Weights of a small image captioner: encoder widths [48, 96, 192], decoder activation gelu.
Rows from block 6 of the text decoder of a small image captioner, named by matrix and row number. Rows with one number belong to one neuron. Each number is 500 + 50 x the weight over its row's rms, rounded and kept within 0 to 999. All counts start at 0. Numbers have three digits each.
After each neuron's rows are labels from the 100 texts, of 14976, where the neuron reaches its highest value: "tokens" is the input token at the peak. Only what is clearly more common there than usual is listed. The data: photos of plants, animals and fungi (iNaturalist). In brackets: how many of the 100, against the usual share in percent.
# fc1: MLP up (decoder.blocks.6.mlp.fc1.weight, 512x128), inputs 0-127
# fc2: MLP down (decoder.blocks.6.mlp.fc2.weight, 128x512, transposed), outputs 0-127

fc1.104:473615511452478598543516419480461517520570516411467478502518532513484462553523570524517531499580558504596470461469574524429567560536426430501464512445413440419446585484588426454493405506547473551490490452433485530531471544493549617494418505564543554508629471555528482428497451517522428481516421525567541554516564542444565556506481507562484495477483470540447485479520471496438546474415
fc2.104:493530450407503492513449435528429465543436463474590450532561442505631463416513451552446496440457463460512468544398478497497450487468442514524461521579568538526568424497477514485431502480509498531452438426546490486512606503460496415507392549512516496508568481554442500576466448438483483515508593440404498496446483502512414504406580549548491470549559429495516486465508469554557590614453
tokens: "red" (93 vs 0.2)

fc1.427:396571580462513591603427456462548547555538522507546452457523585574512444457522506553580483506505514453510503661523546550468463433513485468593493563501482489475470517553442566593437531543521502545471466415490547476537552571527460563504502521558521552548569525563495554527490473486560473463583402474485547422423534418541507541478463580497512544543469417524515481435493499543427517581509
fc2.427:550497534478559456569490431555494528531468513524472442481483331531517469519473528472463526492411448530521416538511512455567367518462481497418516536516573476526504505399531466512548576495484510439421512418503511482491582514440460533480433538490458522570564473575459517502535505473583494528538505358545434537533491472554438520609540520536540462549560443509460407525587388448459534480546
tokens: "red" (100 vs 0.2)

fc1.131:568465515486482562505528421402485571536595612485533451523561576567526537424460508539484569440501492459422468537471511545529564431479466582527547479457488397478558491540518615531506463518491540496502463473438563463462587466509487486499425513616511551537510539510509467565483503522566464358571459549495506572510563428445522485460468444507488575420566513494527456585537459470456579471567
fc2.131:448499458465556468583548469437529532550479568454529428466439417441584494469476508477501482485544456518508521462516485550473504482446495604441512461453505497412413538511571488561412448415558416510505518571486453542517514571405393460509466456513429453556522529584536482600529559440519506461481500483496489462653533441396497553545528489528530429483581412497449480542559419492452528488531
tokens: "red" (65 vs 0.2); "chroicocephalus" (9 vs 0); "norway" (7 vs 0)

fc1.52:546513597543503505449496458444585501518522598447560525546485517520522412476575458545538512558568439507437429363559526561563476551537484439491585541497491532477463499514581486518540540459501438475478460398546499467510498486443423536518518592412532537512417448563541490530474525509454533533516485520413552495419487526487558468509537416527465541618378502546577547489546582536520544475414
fc2.52:505417480450462474519584366547568483595518565501436577474527481530473444475548517486501529520591466537488461396486495565505455492514441398437610569513536403604435533555510389495511525537478467462493567423444498537520476575479363536535486513502459524549562573434518438479566527446525461488498456450479489511510478535456463456474525533528430429513443487572424501490519463530442504574529
tokens: "red" (21 vs 0.2); "-" (18 vs 1)

fc1.7:484569465509484586578469517545519469435497620558481559543482631508477492434430589495460544508463454492567469460488535497404472562475443507615541478524397529524463441548477591455619425416467561477551466463506515480531597503496521526463444542450506549467525455424472510476439524561562539457540438620498473497497446450474503495547435532542515447546544475512581522567427516545477528537522
fc2.7:522515454554522403467482533434460473492507474515500476508436460512395509475449430525604527577570480559474512471463503551525445621410538500551526511469479503421523519482495437510474514543403518536584482442456441406398488438530548494515486416431483477559548501454453481622447438560466594512442416518493535514456445454554497508451586573553567517592513487442561529492530508478439546575543
tokens: "order" (98 vs 5.7)

fc1.287:530521553552524543512490587462439531528565502510572502473481520444548547454475530405527489389463485490518474486612535473533461456420492577451481564517530547554553568544537427610435547584473491375497465463546477549497573542447520486456570545493512510536504474620381488532600537467566494489452503524552513558449470392504508425479527479548450478506428486479465468599524530498418479575529
fc2.287:554578561401548478578466428606487501508486418489461552506481342538501509523477401494421497555467445467507531505425537510466521465530482495471491521433518450602467495481575419403511436495534447486546540536528641523480509529458529516491530520554489426480602616536529565514539471504479466518575480541430534483537511552431426549464574501555550536514520448541472495513505434490471413433532
tokens: "red" (45 vs 0.2); "(" (31 vs 5.5); "gray" (17 vs 0.1)

fc1.27:534456561499438455534556472555482548481492522501439384507468524588509451472455478392498470459490443463399616572443539485473467470453556507525424550484445484547477433507505445542530575491551571388430414397494406528474488380526471510463474498483512629455524598491467489543564440497537533540572519505548528488446449535490454520515555572441494481574524436540502529552438485457518557474497
fc2.27:463504628479443520461481495594501511494527558473473417518474445521469519529480477521425481605463463534482513638501480560514449521542512516485519519486581434515469566499549504456509609473459484534460533518489525548476539490522546442492460461479489546448479609565462577499571493392503490438430649461502459394525472559446458482566581450513501406501487443463402501570498522582543555417507
tokens: "order" (100 vs 5.7)

fc1.497:515475553562516451458521515456467519421462464444520475556606506562516505509477460555466407554538546532564511563515469450461578464572508438555477457507539492507436453451482430477564540483486511505524431472512414600477510552451436546443419436602502559575541571476639543489500505381522448484490562463512575567523512509514604463535473556600567443507571463501476447576499503463425503456480
fc2.497:447537527448492535529438504509580524490502514518485510490504466478486508534477411487557585498617470515444453452443553481518538419454556463437546504538415544554459482499576522532495473502491434548528537425534584477496509473558449487437581519464530433452525460548518484431488502483475458525502491604561482509471432466599420466488479476555499507580599587516517453517523419677472537585646
tokens: "order" (100 vs 5.7)

fc1.454:630518520494521569457515490480432433509521555480496469531466600461606435565463438535513487443507561573512508595565561536543545515539476491603543412440445492512481459558529529451519488483548488543504497492508561525522557532481386587471502545416507569503489419434540558505502574526483452500486420429479487491463589445599456447440557494474428424588440445516440528487603460481526513536507
fc2.454:524440534472429443528522394482565452531492491464497434560546507473579496543507460487456538367466531424450472496371429480520457515485394482493509470498461410608455465517504438509463570512447490481449468519481553403524549585414468472572449452426490496518600611505565513635494531488497425433505455480439481465505429470446526478517529462503483483562491468591463511498500440449454482456533
tokens: "red" (100 vs 0.2)

fc1.318:475453575571549527412531498419475475514555424480546463506451462444554368491456440428483539536588425498526476492470549447454416542534475447594530596516558456502482537548433532524539509472505488447504563461509460397476476527532430480488520526383480542546580420485493479572505599555484451527565420560528500486543519484487533469528550562466596465462550526554481442604493497467476591569526
fc2.318:583614568502467454428581428526498388532537512532469549444528497421417450484496434500423432521409443588516538492488566547435497461518503460534511583494570533518547526540566400567383454532569481483502484473466540480579551481415510599460441504507494532479555438464483532507482471529484505479471531474489482411505489549408489440543626521455455519459473437498492462504493379484512447540507
tokens: "red" (43 vs 0.2); "townsend's" (12 vs 0); "fox" (7 vs 0)