A small image captioner, trained from scratch.
Model: 64-pixel images, encoder norm layernorm, encoder depths [4, 8, 4], decoder width 128, decoder layers 10, decoder norm layernorm, decoder activation gelu.
Training: soap at rate 0.0015, 4200 steps.
Data: 38949 training examples, 6.9 epochs.
Rows from block 3 of the image encoder of a small image captioner, named by matrix and row number. Rows with one number belong to one neuron. Each number is 128 + 32 x the weight over its row's rms, rounded and kept within 0 to 255. All counts start at 0. Numbers have three digits each.
Before each neuron's rows are labels from the 100 images, of 14976, where the neuron reaches its highest value: "strongest on" is what is common among them; "colour at peak" is the nearest of a few named colours to the mean colour under the peak. Only what is clearly more common there than usual is listed. The data: photos of plants, animals and fungi (iNaturalist). In brackets: how many of the 100.
# fc1: MLP up (encoder.blocks.3.mlp.fc1.weight, 192x48), inputs 0-47
# fc2: MLP down (encoder.blocks.3.mlp.fc2.weight, 48x192, transposed), outputs 0-47

strongest on: phylum Arthropoda (69); class Insecta (68)
colour at peak: purple (31)
fc1.1:158173123136134101117113058145089178167087088126108135131101106141103132134139140074166126097102177082100147113141174106049144112091092109075163
fc2.1:108158139131170074110115092119141150140170144094186138166122064148060195139182144149114094159133108189159095127155128104085101082128121136119109

strongest on: order Passeriformes (64)
colour at peak: grey (82)
fc1.34:113200099144073149108147080101179126135110159118116071117136166149128082174128109111119123184078119184174184162124114121143087132087136160149136
fc2.34:165124125109091118040133111099088105101105133147112050102130164159142143162159173141110130155132116140093153108199095132198126143122107177144159

strongest on: order Lepidoptera (38)
colour at peak: orange (28)
fc1.61:130121072138129088151100096103108112149149154100139121134125124162117220123098103123076116124087177083120147092115175122110132184097168201156087
fc2.61:086181133133149129141120177135091144088129128172140167116099112127077139142062110129142133164088087176126134214151108144054091096155127131100157

strongest on: phylum Chordata (95); class Aves (94)
colour at peak: grey (82)
fc1.109:105100136063112072124127127089101189099204101172101132129088137099113102145149120160121114080130101064149123181108128075154097116141111114120177
fc2.109:098167143092177127098137137164193110140108150121168156155163173146142123060093111110106120105091123111112133123039120127055127191121120113148110

strongest on: kingdom Plantae (26); phylum Tracheophyta (26)
colour at peak: green (58)
fc1.155:096103173108086122132125183106119114093124171091163126095087146107169093159068146146114144168134068103131110119105159163151193173105152106072094
fc2.155:120144175169168125117088144109161185077120113135129083113130202120088134163116083089025146142148092132137139056135126121123142121119137115119147

strongest on: order Charadriiformes (40); order Anseriformes (34); family: Anatidae (34)
colour at peak: grey (79)
fc1.13:088151077149116125153080136073116147150126090179091090164107166141071136088172165151135181080142079137157120096117156090163130124162160120168157
fc2.13:152154095143143120151082110125143122175145129126086124149167203170079132171173117120109122093128178134106141020068125116126119164128137162119125

strongest on: kingdom Plantae (32); phylum Tracheophyta (32); class Magnoliopsida (27)
colour at peak: green (43)
fc1.22:127132168085144096158081197112143120099181142161103118093070106091176109105151118115119161157171111145117112103111110183166194110093128137086088
fc2.22:102142167165152112113098128121150174098151116118133096107141172118069123198161095077026156135167095128124117075147165118130117130090163102113125

strongest on: class: Aves (98); order Anseriformes (38); family: Anatidae (38)
colour at peak: grey (88)
fc1.176:118123089112187124170117135059150141169204143146141134132101168122106096195163119159121150082185127104128174162135136088148135150160157099078123
fc2.176:080162138109172105093129136145152143144106122133095184179143197149142122085099106133113151099099149093149121116047065148053148170121116139116130

strongest on: class Aves (83); order Passeriformes (55)
colour at peak: grey (77)
fc1.87:122132124142185159082124075135128138089131103145127078146104187130111128122187171164130188156130076120079088163148124095127139107185072146130082
fc2.87:115178144055087129138112118123118177167154213157125102105092147154129154185094118116118158096111132155093168131078086130086119128098170102092151

strongest on: phylum Chordata (92); class Aves (91)
colour at peak: grey (72)
fc1.163:168130123157121170087167096099092104119112175092198123116121096123130075121110139109147150133096103147155110154144154150104170144140093131190025
fc2.163:103154122124077139131197115110101217148108107147113082144130184134112093121135116165112116105144105111102137116110118140127105070104186155066197

strongest on: class: Aves (99); order Anseriformes (43); family: Anatidae (43)
colour at peak: grey (76)
fc1.44:088161099130180146079146109110137109167118110134055122158156147132136157178132109135090146086182081119172108183103069097163156097090136128156158
fc2.44:143169108126159108118108137131123132164116122152044149159115159133133137093129125155081139102108195125108121110089013164091108162112143158100091

strongest on: class Aves (96); order Passeriformes (68)
colour at peak: grey (81)
fc1.170:144127153106086160074175049137154171106135123115106074136105147151101109167117145073169152128131091146138131152162168181125115086108113168067094
fc2.170:116121113123068176106114096115129091137055154155208133112156120174131121104170154151064073093143074140113110095168123134101179144138126136124103

strongest on: class Aves (87)
colour at peak: brown (53)
fc1.180:105059119123164135153123103102145192113169121126092119170145081192123068177143073107108119088156133144153109142155131135152158185100148074118155
fc2.180:146161190118149139129121111158153176121126129124115139165126158108152125131113058105139115079116116104172199150058093099117079108141184094062141

strongest on: order Passeriformes (52)
colour at peak: grey (86)
fc1.139:123092130196104104119142110145107103047077128107131129102120113094152069136142175143162173114092155147154151112150156168102185192155103118132081
fc2.139:070191086099069147124182099131145196136115163177136092127150159137148116092122092100114158106119092171106126115076167112095113106124181124120165

strongest on: class Insecta (65); phylum Arthropoda (65)
colour at peak: pink (45)
fc1.154:168142127164135176143143143115111115154042161130122100062135133137091146160151072074083145114173128153149102082160061129093120109141096156129161
fc2.154:150114123125131140203123099123116118128157118117104203122117098093157127122163141101043126141116139103150126016134053152144131127146146143114127

strongest on: phylum Chordata (94); class Aves (92)
colour at peak: grey (76)
fc1.17:129173079125169137084119104124090152101136113132103173106157088056213098112154164127149124148092079147122174113113160106110104168145152111175093
fc2.17:099092118100112149115191111128141190184134147166141091131150144176132122090148120096094105117079142150103091108071154088067105071139178134104158

strongest on: phylum Chordata (95); class Aves (94)
colour at peak: grey (79)
fc1.20:130082131151152092147120113130198193117136113202115125093100137134088118105091117097117144083175075070162158171140155084138118103117105144152175
fc2.20:102137132126148104095173127159121172113098110144103194177152159138130125082131143132133140107083165075123105147033089160053146169093134119136135

strongest on: order Passeriformes (55)
colour at peak: white (40); pink (32)
fc1.112:140070125129187090077179102156149150090070191150099123115168170129078091100136135088135181134154114105131179145104115158110128092126104152095104
fc2.112:141159127108150118146157115107124189114117133144046085153127150173154183087128161156109097161102098113098132166103031149131112139086115126114080

strongest on: phylum Chordata (94); class Aves (91)
colour at peak: cyan (52); blue (35)
fc1.166:156122073130123094114099115162167161079091147139122143150154136094100114128182170160121085093123064095153172157097157109097161108093111083158060
fc2.166:123080146110115106151185107104143185077110141126138156126157155140081176105089167116139109172114150090130108083035103155117102120087139109173163

strongest on: class: Aves (96); order Anseriformes (42); family: Anatidae (42)
colour at peak: grey (90)
fc1.32:151122121145121095146107131074138168137154142187105127107080162073154175185140093132117156074180106074132169143112136072145118096166164102112172
fc2.32:080161132108183117108128152139142132143076118157113171183144170142151104054104134133125147101092128103145123127025096147060140172125120130120108

strongest on: order Lepidoptera (31)
colour at peak: pink (40)
fc1.21:120074183151157109089196109180103159080093080060107126087111130107096098147098130120153182139118147152163096154117107144156174124117107174131126
fc2.21:183153117135181099162109130129140111149110159178123156108125130148130121108134123102042109153110161128079152084088021093115144111165099103136124

strongest on: phylum Arthropoda (72); class Insecta (70); order Lepidoptera (32)
colour at peak: pink (64)
fc1.85:178121124117137134130156122212136132103133099100101153186131139139123136156172124100141147129157157148090138186207111133120038090150084087125129
fc2.85:162139106134144157094097079142158161181112150093153094155133121179046174169149133136082094136171139111105089152179127143094105111064156106127118

strongest on: order Passeriformes (54)
colour at peak: grey (81)
fc1.92:120114160102154179112073128157111095084148122184152077146098176106128115182088178143096139113145075130077078148168104139166154139145146128114073
fc2.92:119159199139120116102116126110110163085118167126140086065143116133085162185138081094057166138153081143120158073140167114132153125129115069148144

strongest on: class Aves (90); order Passeriformes (65)
colour at peak: cyan (73)
fc1.11:115145084172120160096183078106157154073120076141115120121150174117090101147172164158121130092099159092165092127084130138155191123144094118167077
fc2.11:149142091147171118152129116116129139177156146173086144158150136117129143098124113124059139133096184128100144073061007146110145125114123124127131

strongest on: class Insecta (62); phylum Arthropoda (62)
colour at peak: pink (41)
fc1.6:158124144113078094120195134189129153120118074090142165105183105090089105095096098143096130160167187128107113116124126195120191123156132158140142
fc2.6:156094101166178139171114131137145126138129134172136137114117119127122107098163127107043109184106167137126149054096017105116133110151111109126140

strongest on: phylum Tracheophyta (25); kingdom Plantae (25)
colour at peak: green (37)
fc1.189:154149118108155160113089157111125124054160097119106092124087175106154127115115106131194170102163097101144084158108111172177183145174101092082112
fc2.189:104150169138176107140106113131122130087120129131142089114165167110103140204165107116029157095171117115096171061122163130169103146131146085135133

strongest on: class Insecta (91); phylum Arthropoda (91); family: Apidae (27)
colour at peak: pink (82)
fc1.184:147121167202127115138195116095131133187116105152131204106177068134176142180140145100075129123111108136141140129164101152094123097107091119090150
fc2.184:120114120108106141112119084149134156113131145057125173097109067071178115113103113092076137132130150128127090015177084127125134114135155150133129

strongest on: class: Aves (94); order Anseriformes (38); family: Anatidae (38)
colour at peak: grey (83)
fc1.81:109107169109132144142153123099161174143118117154079147149085113115154116190129097099114169088191111091155145179086117078119173137132177130065175
fc2.81:098169135132165112112155132143110140130113120149068206170151146146124160061112104131088152117084117097136118132055039137068146147126132144131116

strongest on: kingdom Plantae (34); phylum Tracheophyta (34); class Magnoliopsida (31)
colour at peak: green (29)
fc1.132:114119169086146110114105191088123096119145114180085097154144134069130157109101109114111082095175094120162119121153144138165195144146087173105061
fc2.132:126123174126109112174075121164120136105164127140127096086156170149108142115161092080027137162152083131129139028144126146125108121100139111117142

strongest on: class Aves (86); order Passeriformes (59)
colour at peak: grey (82)
fc1.84:174117097136152151164093073114134108130112106069134187057139126136124130156172105189116077121177111142185101126159124116111146137092157167080089
fc2.84:168117169125091117151136094138123179154072161051124114111145152148113132202134169071110081099147146118118140066128128160156093106170108157156097

strongest on: class Insecta (73); phylum Arthropoda (73); order Lepidoptera (39)
colour at peak: pink (52); purple (29)
fc1.10:127112122103133107090152069188115099171142144128105181114135129157129142142146134126061097106087145075172102189174150091099062141076105149133132
fc2.10:148169104140150162106100074151131165134129129090169138174112094159065153135130110123088098157160122173124115147192121161081064088126139112059153