Weights of a small image captioner.
Model: encoder activation relu, encoder depths [4, 8, 4], decoder width 128.
Data: trained on photos of plants, animals and fungi (iNaturalist), 38949 training examples.
Rows from block 9 of the image encoder of a small image captioner, named by matrix and row number. Rows with one number belong to one neuron. Each number is 500 + 25 x the weight over its row's rms, rounded and kept within 0 to 999. All counts start at 0. Numbers have three digits each.
After each neuron's rows are labels from the 100 images, of 14976, where the neuron reaches its highest value: "patch colour" is the nearest of a few named colours to the mean colour under the peak. Only what is clearly more common there than usual is listed. The data: photos of plants, animals and fungi (iNaturalist). In brackets: how many of the 100, against the usual share in percent.
# fc1: MLP up (encoder.blocks.9.mlp.fc1.weight, 384x96), inputs 64-95
# fc2: MLP down (encoder.blocks.9.mlp.fc2.weight, 96x384, transposed), outputs 64-95

fc1.1:472527500493485515481505539533495537506518502482518479464525474504511517472539534501504532487517
fc2.1:510470467496547497482495496480484501546464503491502483514526501518499475524495505507482491496487
patch colour: grey (84 vs 49.9)

fc1.117:553522514508523503498481518520545455500529538505497460502493504518513477485472523494445453506471
fc2.117:479482503513474486453512500523449497492501508509539547490527499493544487568492489488516567529507
patch colour: brown (71 vs 24.2)

fc1.58:496454530527484503457476507464454499503510490526502514490532490490526521554499521510533531531500
fc2.58:514484504510483490478484499517481518536503509481485515491513517474521541533476442509481528512500
patch colour: black (27 vs 3.5)

fc1.126:517497473507469478463480526496532533485506482502494474470515514506523467505510524553514511479551
fc2.126:552482498506525492494537491498484484535458494522493491512498489514469532492490476533484509490495
patch colour: grey (76 vs 49.9)

fc1.323:493474528504550474486500502503468504532493455534523500475483518509528481524506506486525508473478
fc2.323:515486558501517492469477513472474498556450462510505518515528531475488518522482465517515565478528
patch colour: brown (58 vs 24.2)

fc1.356:489478515529499522467527494509505535532539523476466533547523475514489503482531513464514529525463
fc2.356:480514509495492484490503514466490465495496537477478481498470497507509490540509479495515472494538
patch colour: grey (76 vs 49.9)

fc1.241:513461504498504510496508460533518487512532514475495496441477495485533504507524475537515493511515
fc2.241:534481512505503474480529526490490516522443514504487482506500476502481518515489470487493488483513
patch colour: grey (81 vs 49.9)

fc1.185:511477506490476532475492522470480518510498519461452514517521497487539476499515500457524514539500
fc2.185:527510493495482497466495525492495473501480482474470482509497483505513505503514498509491499479531
patch colour: grey (85 vs 49.9)

fc1.192:498474519477486510479496532489488496498523486527498501533456524484514493480497445515452480499484
fc2.192:511478499457447513500478521538497528500511485504549504500518518493503509581505519462512501536485
patch colour: brown (57 vs 24.2)

fc1.364:503453466530485503511471499513461481454496526441488525509508534502509481503517499492455488520517
fc2.364:516497503504495513488501510495523503493500487509505504497515496491508505489508504490493507479510
patch colour: white (45 vs 5.8); pink (40 vs 10.2)

fc1.235:461474498539539512504488517510524495527531479455473485470524532499509451503521467490459512474506
fc2.235:517477501499505510477496507505481504489505502516490506479511499491507499505493517502491497493504
patch colour: cyan (78 vs 2.5)

fc1.72:520534535523519530495488504511492537524541466515464529472477517545478481560507465543481518523540
fc2.72:519489496508527472469483507502492500555441493504491468519510519477494510507475451504480524481516
patch colour: grey (83 vs 49.9)

fc1.315:473458493487537503516473476503533489517500475447492494460483494512467525506550491483519547501499
fc2.315:523486490505494497484512527541480519494474526503503506492509500509502503492494484484480489475504
patch colour: pink (32 vs 10.2)

fc1.280:509479446488508541528489517500505515450502478449457532478505460458528537511499514485473523485513
fc2.280:463518479486452523536508486485539497480521494475480494502474489486479516514524501497536502504514
patch colour: purple (37 vs 0.1); pink (37 vs 10.2)

fc1.342:467535497486512516473479526473498491505470511523494568512497463474473536532480502478536488455530
fc2.342:516505508522529485443469485461468511562467477501536485499527510556503459528501503531499520451495
patch colour: brown (67 vs 24.2)

fc1.120:469500522500461498493458464467482481521550509494496497454519476481484463495522499487478501502491
fc2.120:532465479512514488471515534551512502500474479472493482521499504536510492505511480501482520503503
patch colour: grey (81 vs 49.9)

fc1.118:480454504532516485525461513459493533525470508517470489474467509548494499511533542520449536512530
fc2.118:509495499528509490480496532521483461509530493497479484516470504488493472526507457492485499495522
patch colour: grey (84 vs 49.9)

fc1.147:480487443522515478506506455523494487440496526478504537472533464494465485504496465496498552530507
fc2.147:423502503514483520482477512454513523490519498509494518517488511458503504540503494466511505498500
patch colour: red (28 vs 0.1)

fc1.146:482501491483491503534548500515499550476466535494482466486508455480531514493532491493501489522549
fc2.146:462483501520476517502518514455559519482521514518487483473517492521516500532510504500506506467465
patch colour: red (45 vs 0.1)

fc1.76:498468523494494492526471496505506519518539514495513531511495531459507462519539499509452472488497
fc2.76:533506517507503499507499505502513501491518500485496488495519490496515496515489496498497498482495
patch colour: white (38 vs 5.8); cyan (33 vs 2.5)

fc1.17:453481509491469470470481515504511515511518468487478492468536510512484515543506499473473483513549
fc2.17:528480490514517493493501496525491515502478520493494502485522499507490502470507499500495508481503
patch colour: grey (80 vs 49.9)

fc1.317:473514538518465509501535517497496527488537492529541493466506534520485491484535471538469458526528
fc2.317:506501493481504505501509492494509486519483474505519460513481500520490477535527443529539503505513
patch colour: brown (55 vs 24.2)

fc1.131:460483501490500497518529446482511510522466536509484521481525481547480518447527543538509532479509
fc2.131:491507481493517481471477498479508495502530517500475481489461533495524475488507489474493508505519
patch colour: grey (80 vs 49.9)

fc1.124:495496493475470469514520533506497516476481484449533547462478507462534505492503489460468490507496
fc2.124:524501507512514511502501513501547506501501496498489490513517497506493499517505496499497486461515
patch colour: pink (57 vs 10.2)

fc1.164:457467496530528507514481463508504481532516506466519488494522506491502465507495509463497539508511
fc2.164:516489492497504501499490495498487503487504504510491503483520497508511493494506507503473496492487
patch colour: white (60 vs 5.8); cyan (25 vs 2.5)

fc1.141:485435504518527491530483503514502513518557484504502516500487520470484466547518534474508539473526
fc2.141:526501507506499494492495498496505502488513503496478491491499503505513498489508508490464485489516
patch colour: white (38 vs 5.8); pink (32 vs 10.2)

fc1.203:469514463477486482458531505521518548541485492518546516479538542476529463490512485494507558506492
fc2.203:514464488518524485469503485524455513536435534489512505504482483534469528480530494493499486461525
patch colour: brown (61 vs 24.2)

fc1.161:499471518506546513514510471530520545465480526516498519477502492522504538479491518539501496482469
fc2.161:498523460506497509509506526479475504490503468494507483482452531533505484456510497492508522510535
patch colour: grey (78 vs 49.9)

fc1.358:519495544476488485504471510505499508527503468515526526479497477517517486526558456491518492532543
fc2.358:504499503481515483483502526480475495525495509489507466508530497511506498543520499509488486481486
patch colour: grey (81 vs 49.9)

fc1.33:476515475489474502509529504482481521444517495487535534501476474468530491523532485522486507516491
fc2.33:454481530493483479484486509468504511510487506482471518537490496471494488527483498493527477504490
patch colour: red (34 vs 0.1)

fc1.80:470496511510523526505513531510536505501490459471468532445500520472477498481545507520515480466544
fc2.80:537486490514529500491495506515512504503472513510493494498532496512498499501498480515486499490501
patch colour: grey (79 vs 49.9)

fc1.86:473494490507511484474499515504530513510531479468533489511501540498506508478505506491485479521546
fc2.86:515490509506521508513504493503485498513497504519491498488517493506517485505497513511471501480478
patch colour: white (57 vs 5.8)

fc1.338:453466495501516475456528508519517480495477495441534503517528548511506466521517521473512478477485
fc2.338:531499501504510506490491504495501501487499500506486503493517487500495506488499501500491501488490
patch colour: cyan (29 vs 2.5)

fc1.66:506501498513511511514522470522528535525492497489508488477477494534508504491481509539487492539494
fc2.66:504498497527533492513496496490501495521501515484488479499505520536464460458521485488483517493560
patch colour: grey (78 vs 49.9)

fc1.306:520516543536504476495477463470460524541512491481514478524519471491520478480537516474469534516506
fc2.306:508511491468503496507497506456468509490490476516491439485463524530476497549495480512511511508502
patch colour: grey (85 vs 49.9)

fc1.199:496479499523497486508487513549524458514521543482510521527502538486529495525556510499492524489525
fc2.199:508485509487501506482486522488486495494513507495495502500485491479515511496492504483497483488493
patch colour: cyan (31 vs 2.5)

fc1.170:495489515536510502500493463529469520536548505439506497522526507475513492480541546493502511490546
fc2.170:530485500486486511480509508504482496501500502469501492497514498512512492465509511489467493479506
patch colour: white (55 vs 5.8); pink (42 vs 10.2)

fc1.252:482461507501502497507486480481530508519540498500524538460488480521495496492534488516473542479512
fc2.252:527495499503503501491504503507471504499507499506491493493514501505506483479503515494473495483499
patch colour: white (87 vs 5.8)

fc1.186:499471493505502490472488480508488536494515561445471531507534478534525513495505508478475532498496
fc2.186:466492523502485495474489521478476492473518518502455500514462511475485502546495495463486473510485
patch colour: red (27 vs 0.1)

fc1.379:518484515501532523480492504533496495522491499529505517459536474469503517512536507491484523463474
fc2.379:512481519482523503474511513504488509526462518507503513516542508495513514502476480495521513512506
patch colour: grey (77 vs 49.9)

fc1.344:482489493473486473520496445513533483501545473500509514508469550476472504508551519510474463482557
fc2.344:535480521495499492516490494487536505527515483495513503516524495500493494503490490493475479499498
patch colour: yellow (35 vs 0.8)

fc1.362:470449462481521469478494524503506475508510515478496452468486506526494463489522539543527524507526
fc2.362:501496528502496504505520480487495513526449476521514512491477469490500517511499440513483499506485
patch colour: grey (79 vs 49.9)

fc1.207:514456498494503502517466531484488463510488510459449545482496487470495463500550493541524527513504
fc2.207:491492483513497491456508524554473523510469485496499483512523486512528479510514506486464504475504
patch colour: grey (80 vs 49.9)

fc1.278:473507505522540485484484498485480553520504508511511491488502509558499463521509506549456506533538
fc2.278:511496480516542469484486514500491469514472497527497473495486519490493482499527471534474476493511
patch colour: grey (86 vs 49.9)

fc1.50:447511468542504457466496473484520525498507539458472506532498513455550473487500479468482539523476
fc2.50:451492484482510504500447492469502501505531514464476522526478511479500508515508513462506497488488
patch colour: brown (64 vs 24.2)

fc1.111:469451474501515507455496511509503528516517502499519485505515530473536454501537484480481526478482
fc2.111:507470495514521506480497503491462482508491496520488507494510500501545496515510510497489506501482
patch colour: cyan (29 vs 2.5)

fc1.226:524480550535473499547478498533521541484547519459493496478503538481522501524544539490457504508487
fc2.226:528518513492526481516482466499558504485512483496484509486529494509486517516496487503483474484515
patch colour: green (43 vs 2.1)

fc1.202:485453511528525465534497468496527504542501483516512492499475535488524441532523505515473523502536
fc2.202:504488516492499490469510507513508499480447486521495488490478516490494525490501448517498489486502
patch colour: grey (78 vs 49.9)

fc1.144:529515529525493538510469534498457488523507521525471508506521452483474487523486495541507531456504
fc2.144:505463507499500493469494513494483504558434441498494499529492532484506518523482470516519531499521
patch colour: grey (78 vs 49.9)

fc1.297:511456471542470473499473469550506521518501512480484542491519498474460458498493482493460495510499
fc2.297:522498505500501507493501505502490495490505492504501503482516504500524505498505511488481503474499
patch colour: white (72 vs 5.8); pink (26 vs 10.2)

fc1.67:465453511484508510488500535513510486515527453504493507481524496477494517486545522471486535459499
fc2.67:506484498493530497485485504500481502507475523496500503484540496509504490529491496506496498484476
patch colour: cyan (60 vs 2.5)

fc1.194:511514502465461534524545491530516552499495478450463508478523529518525482501532510517532497492515
fc2.194:538488487528516487503495496515537519507506509520486492499501507514446520483492476531477481496532
patch colour: brown (85 vs 24.2)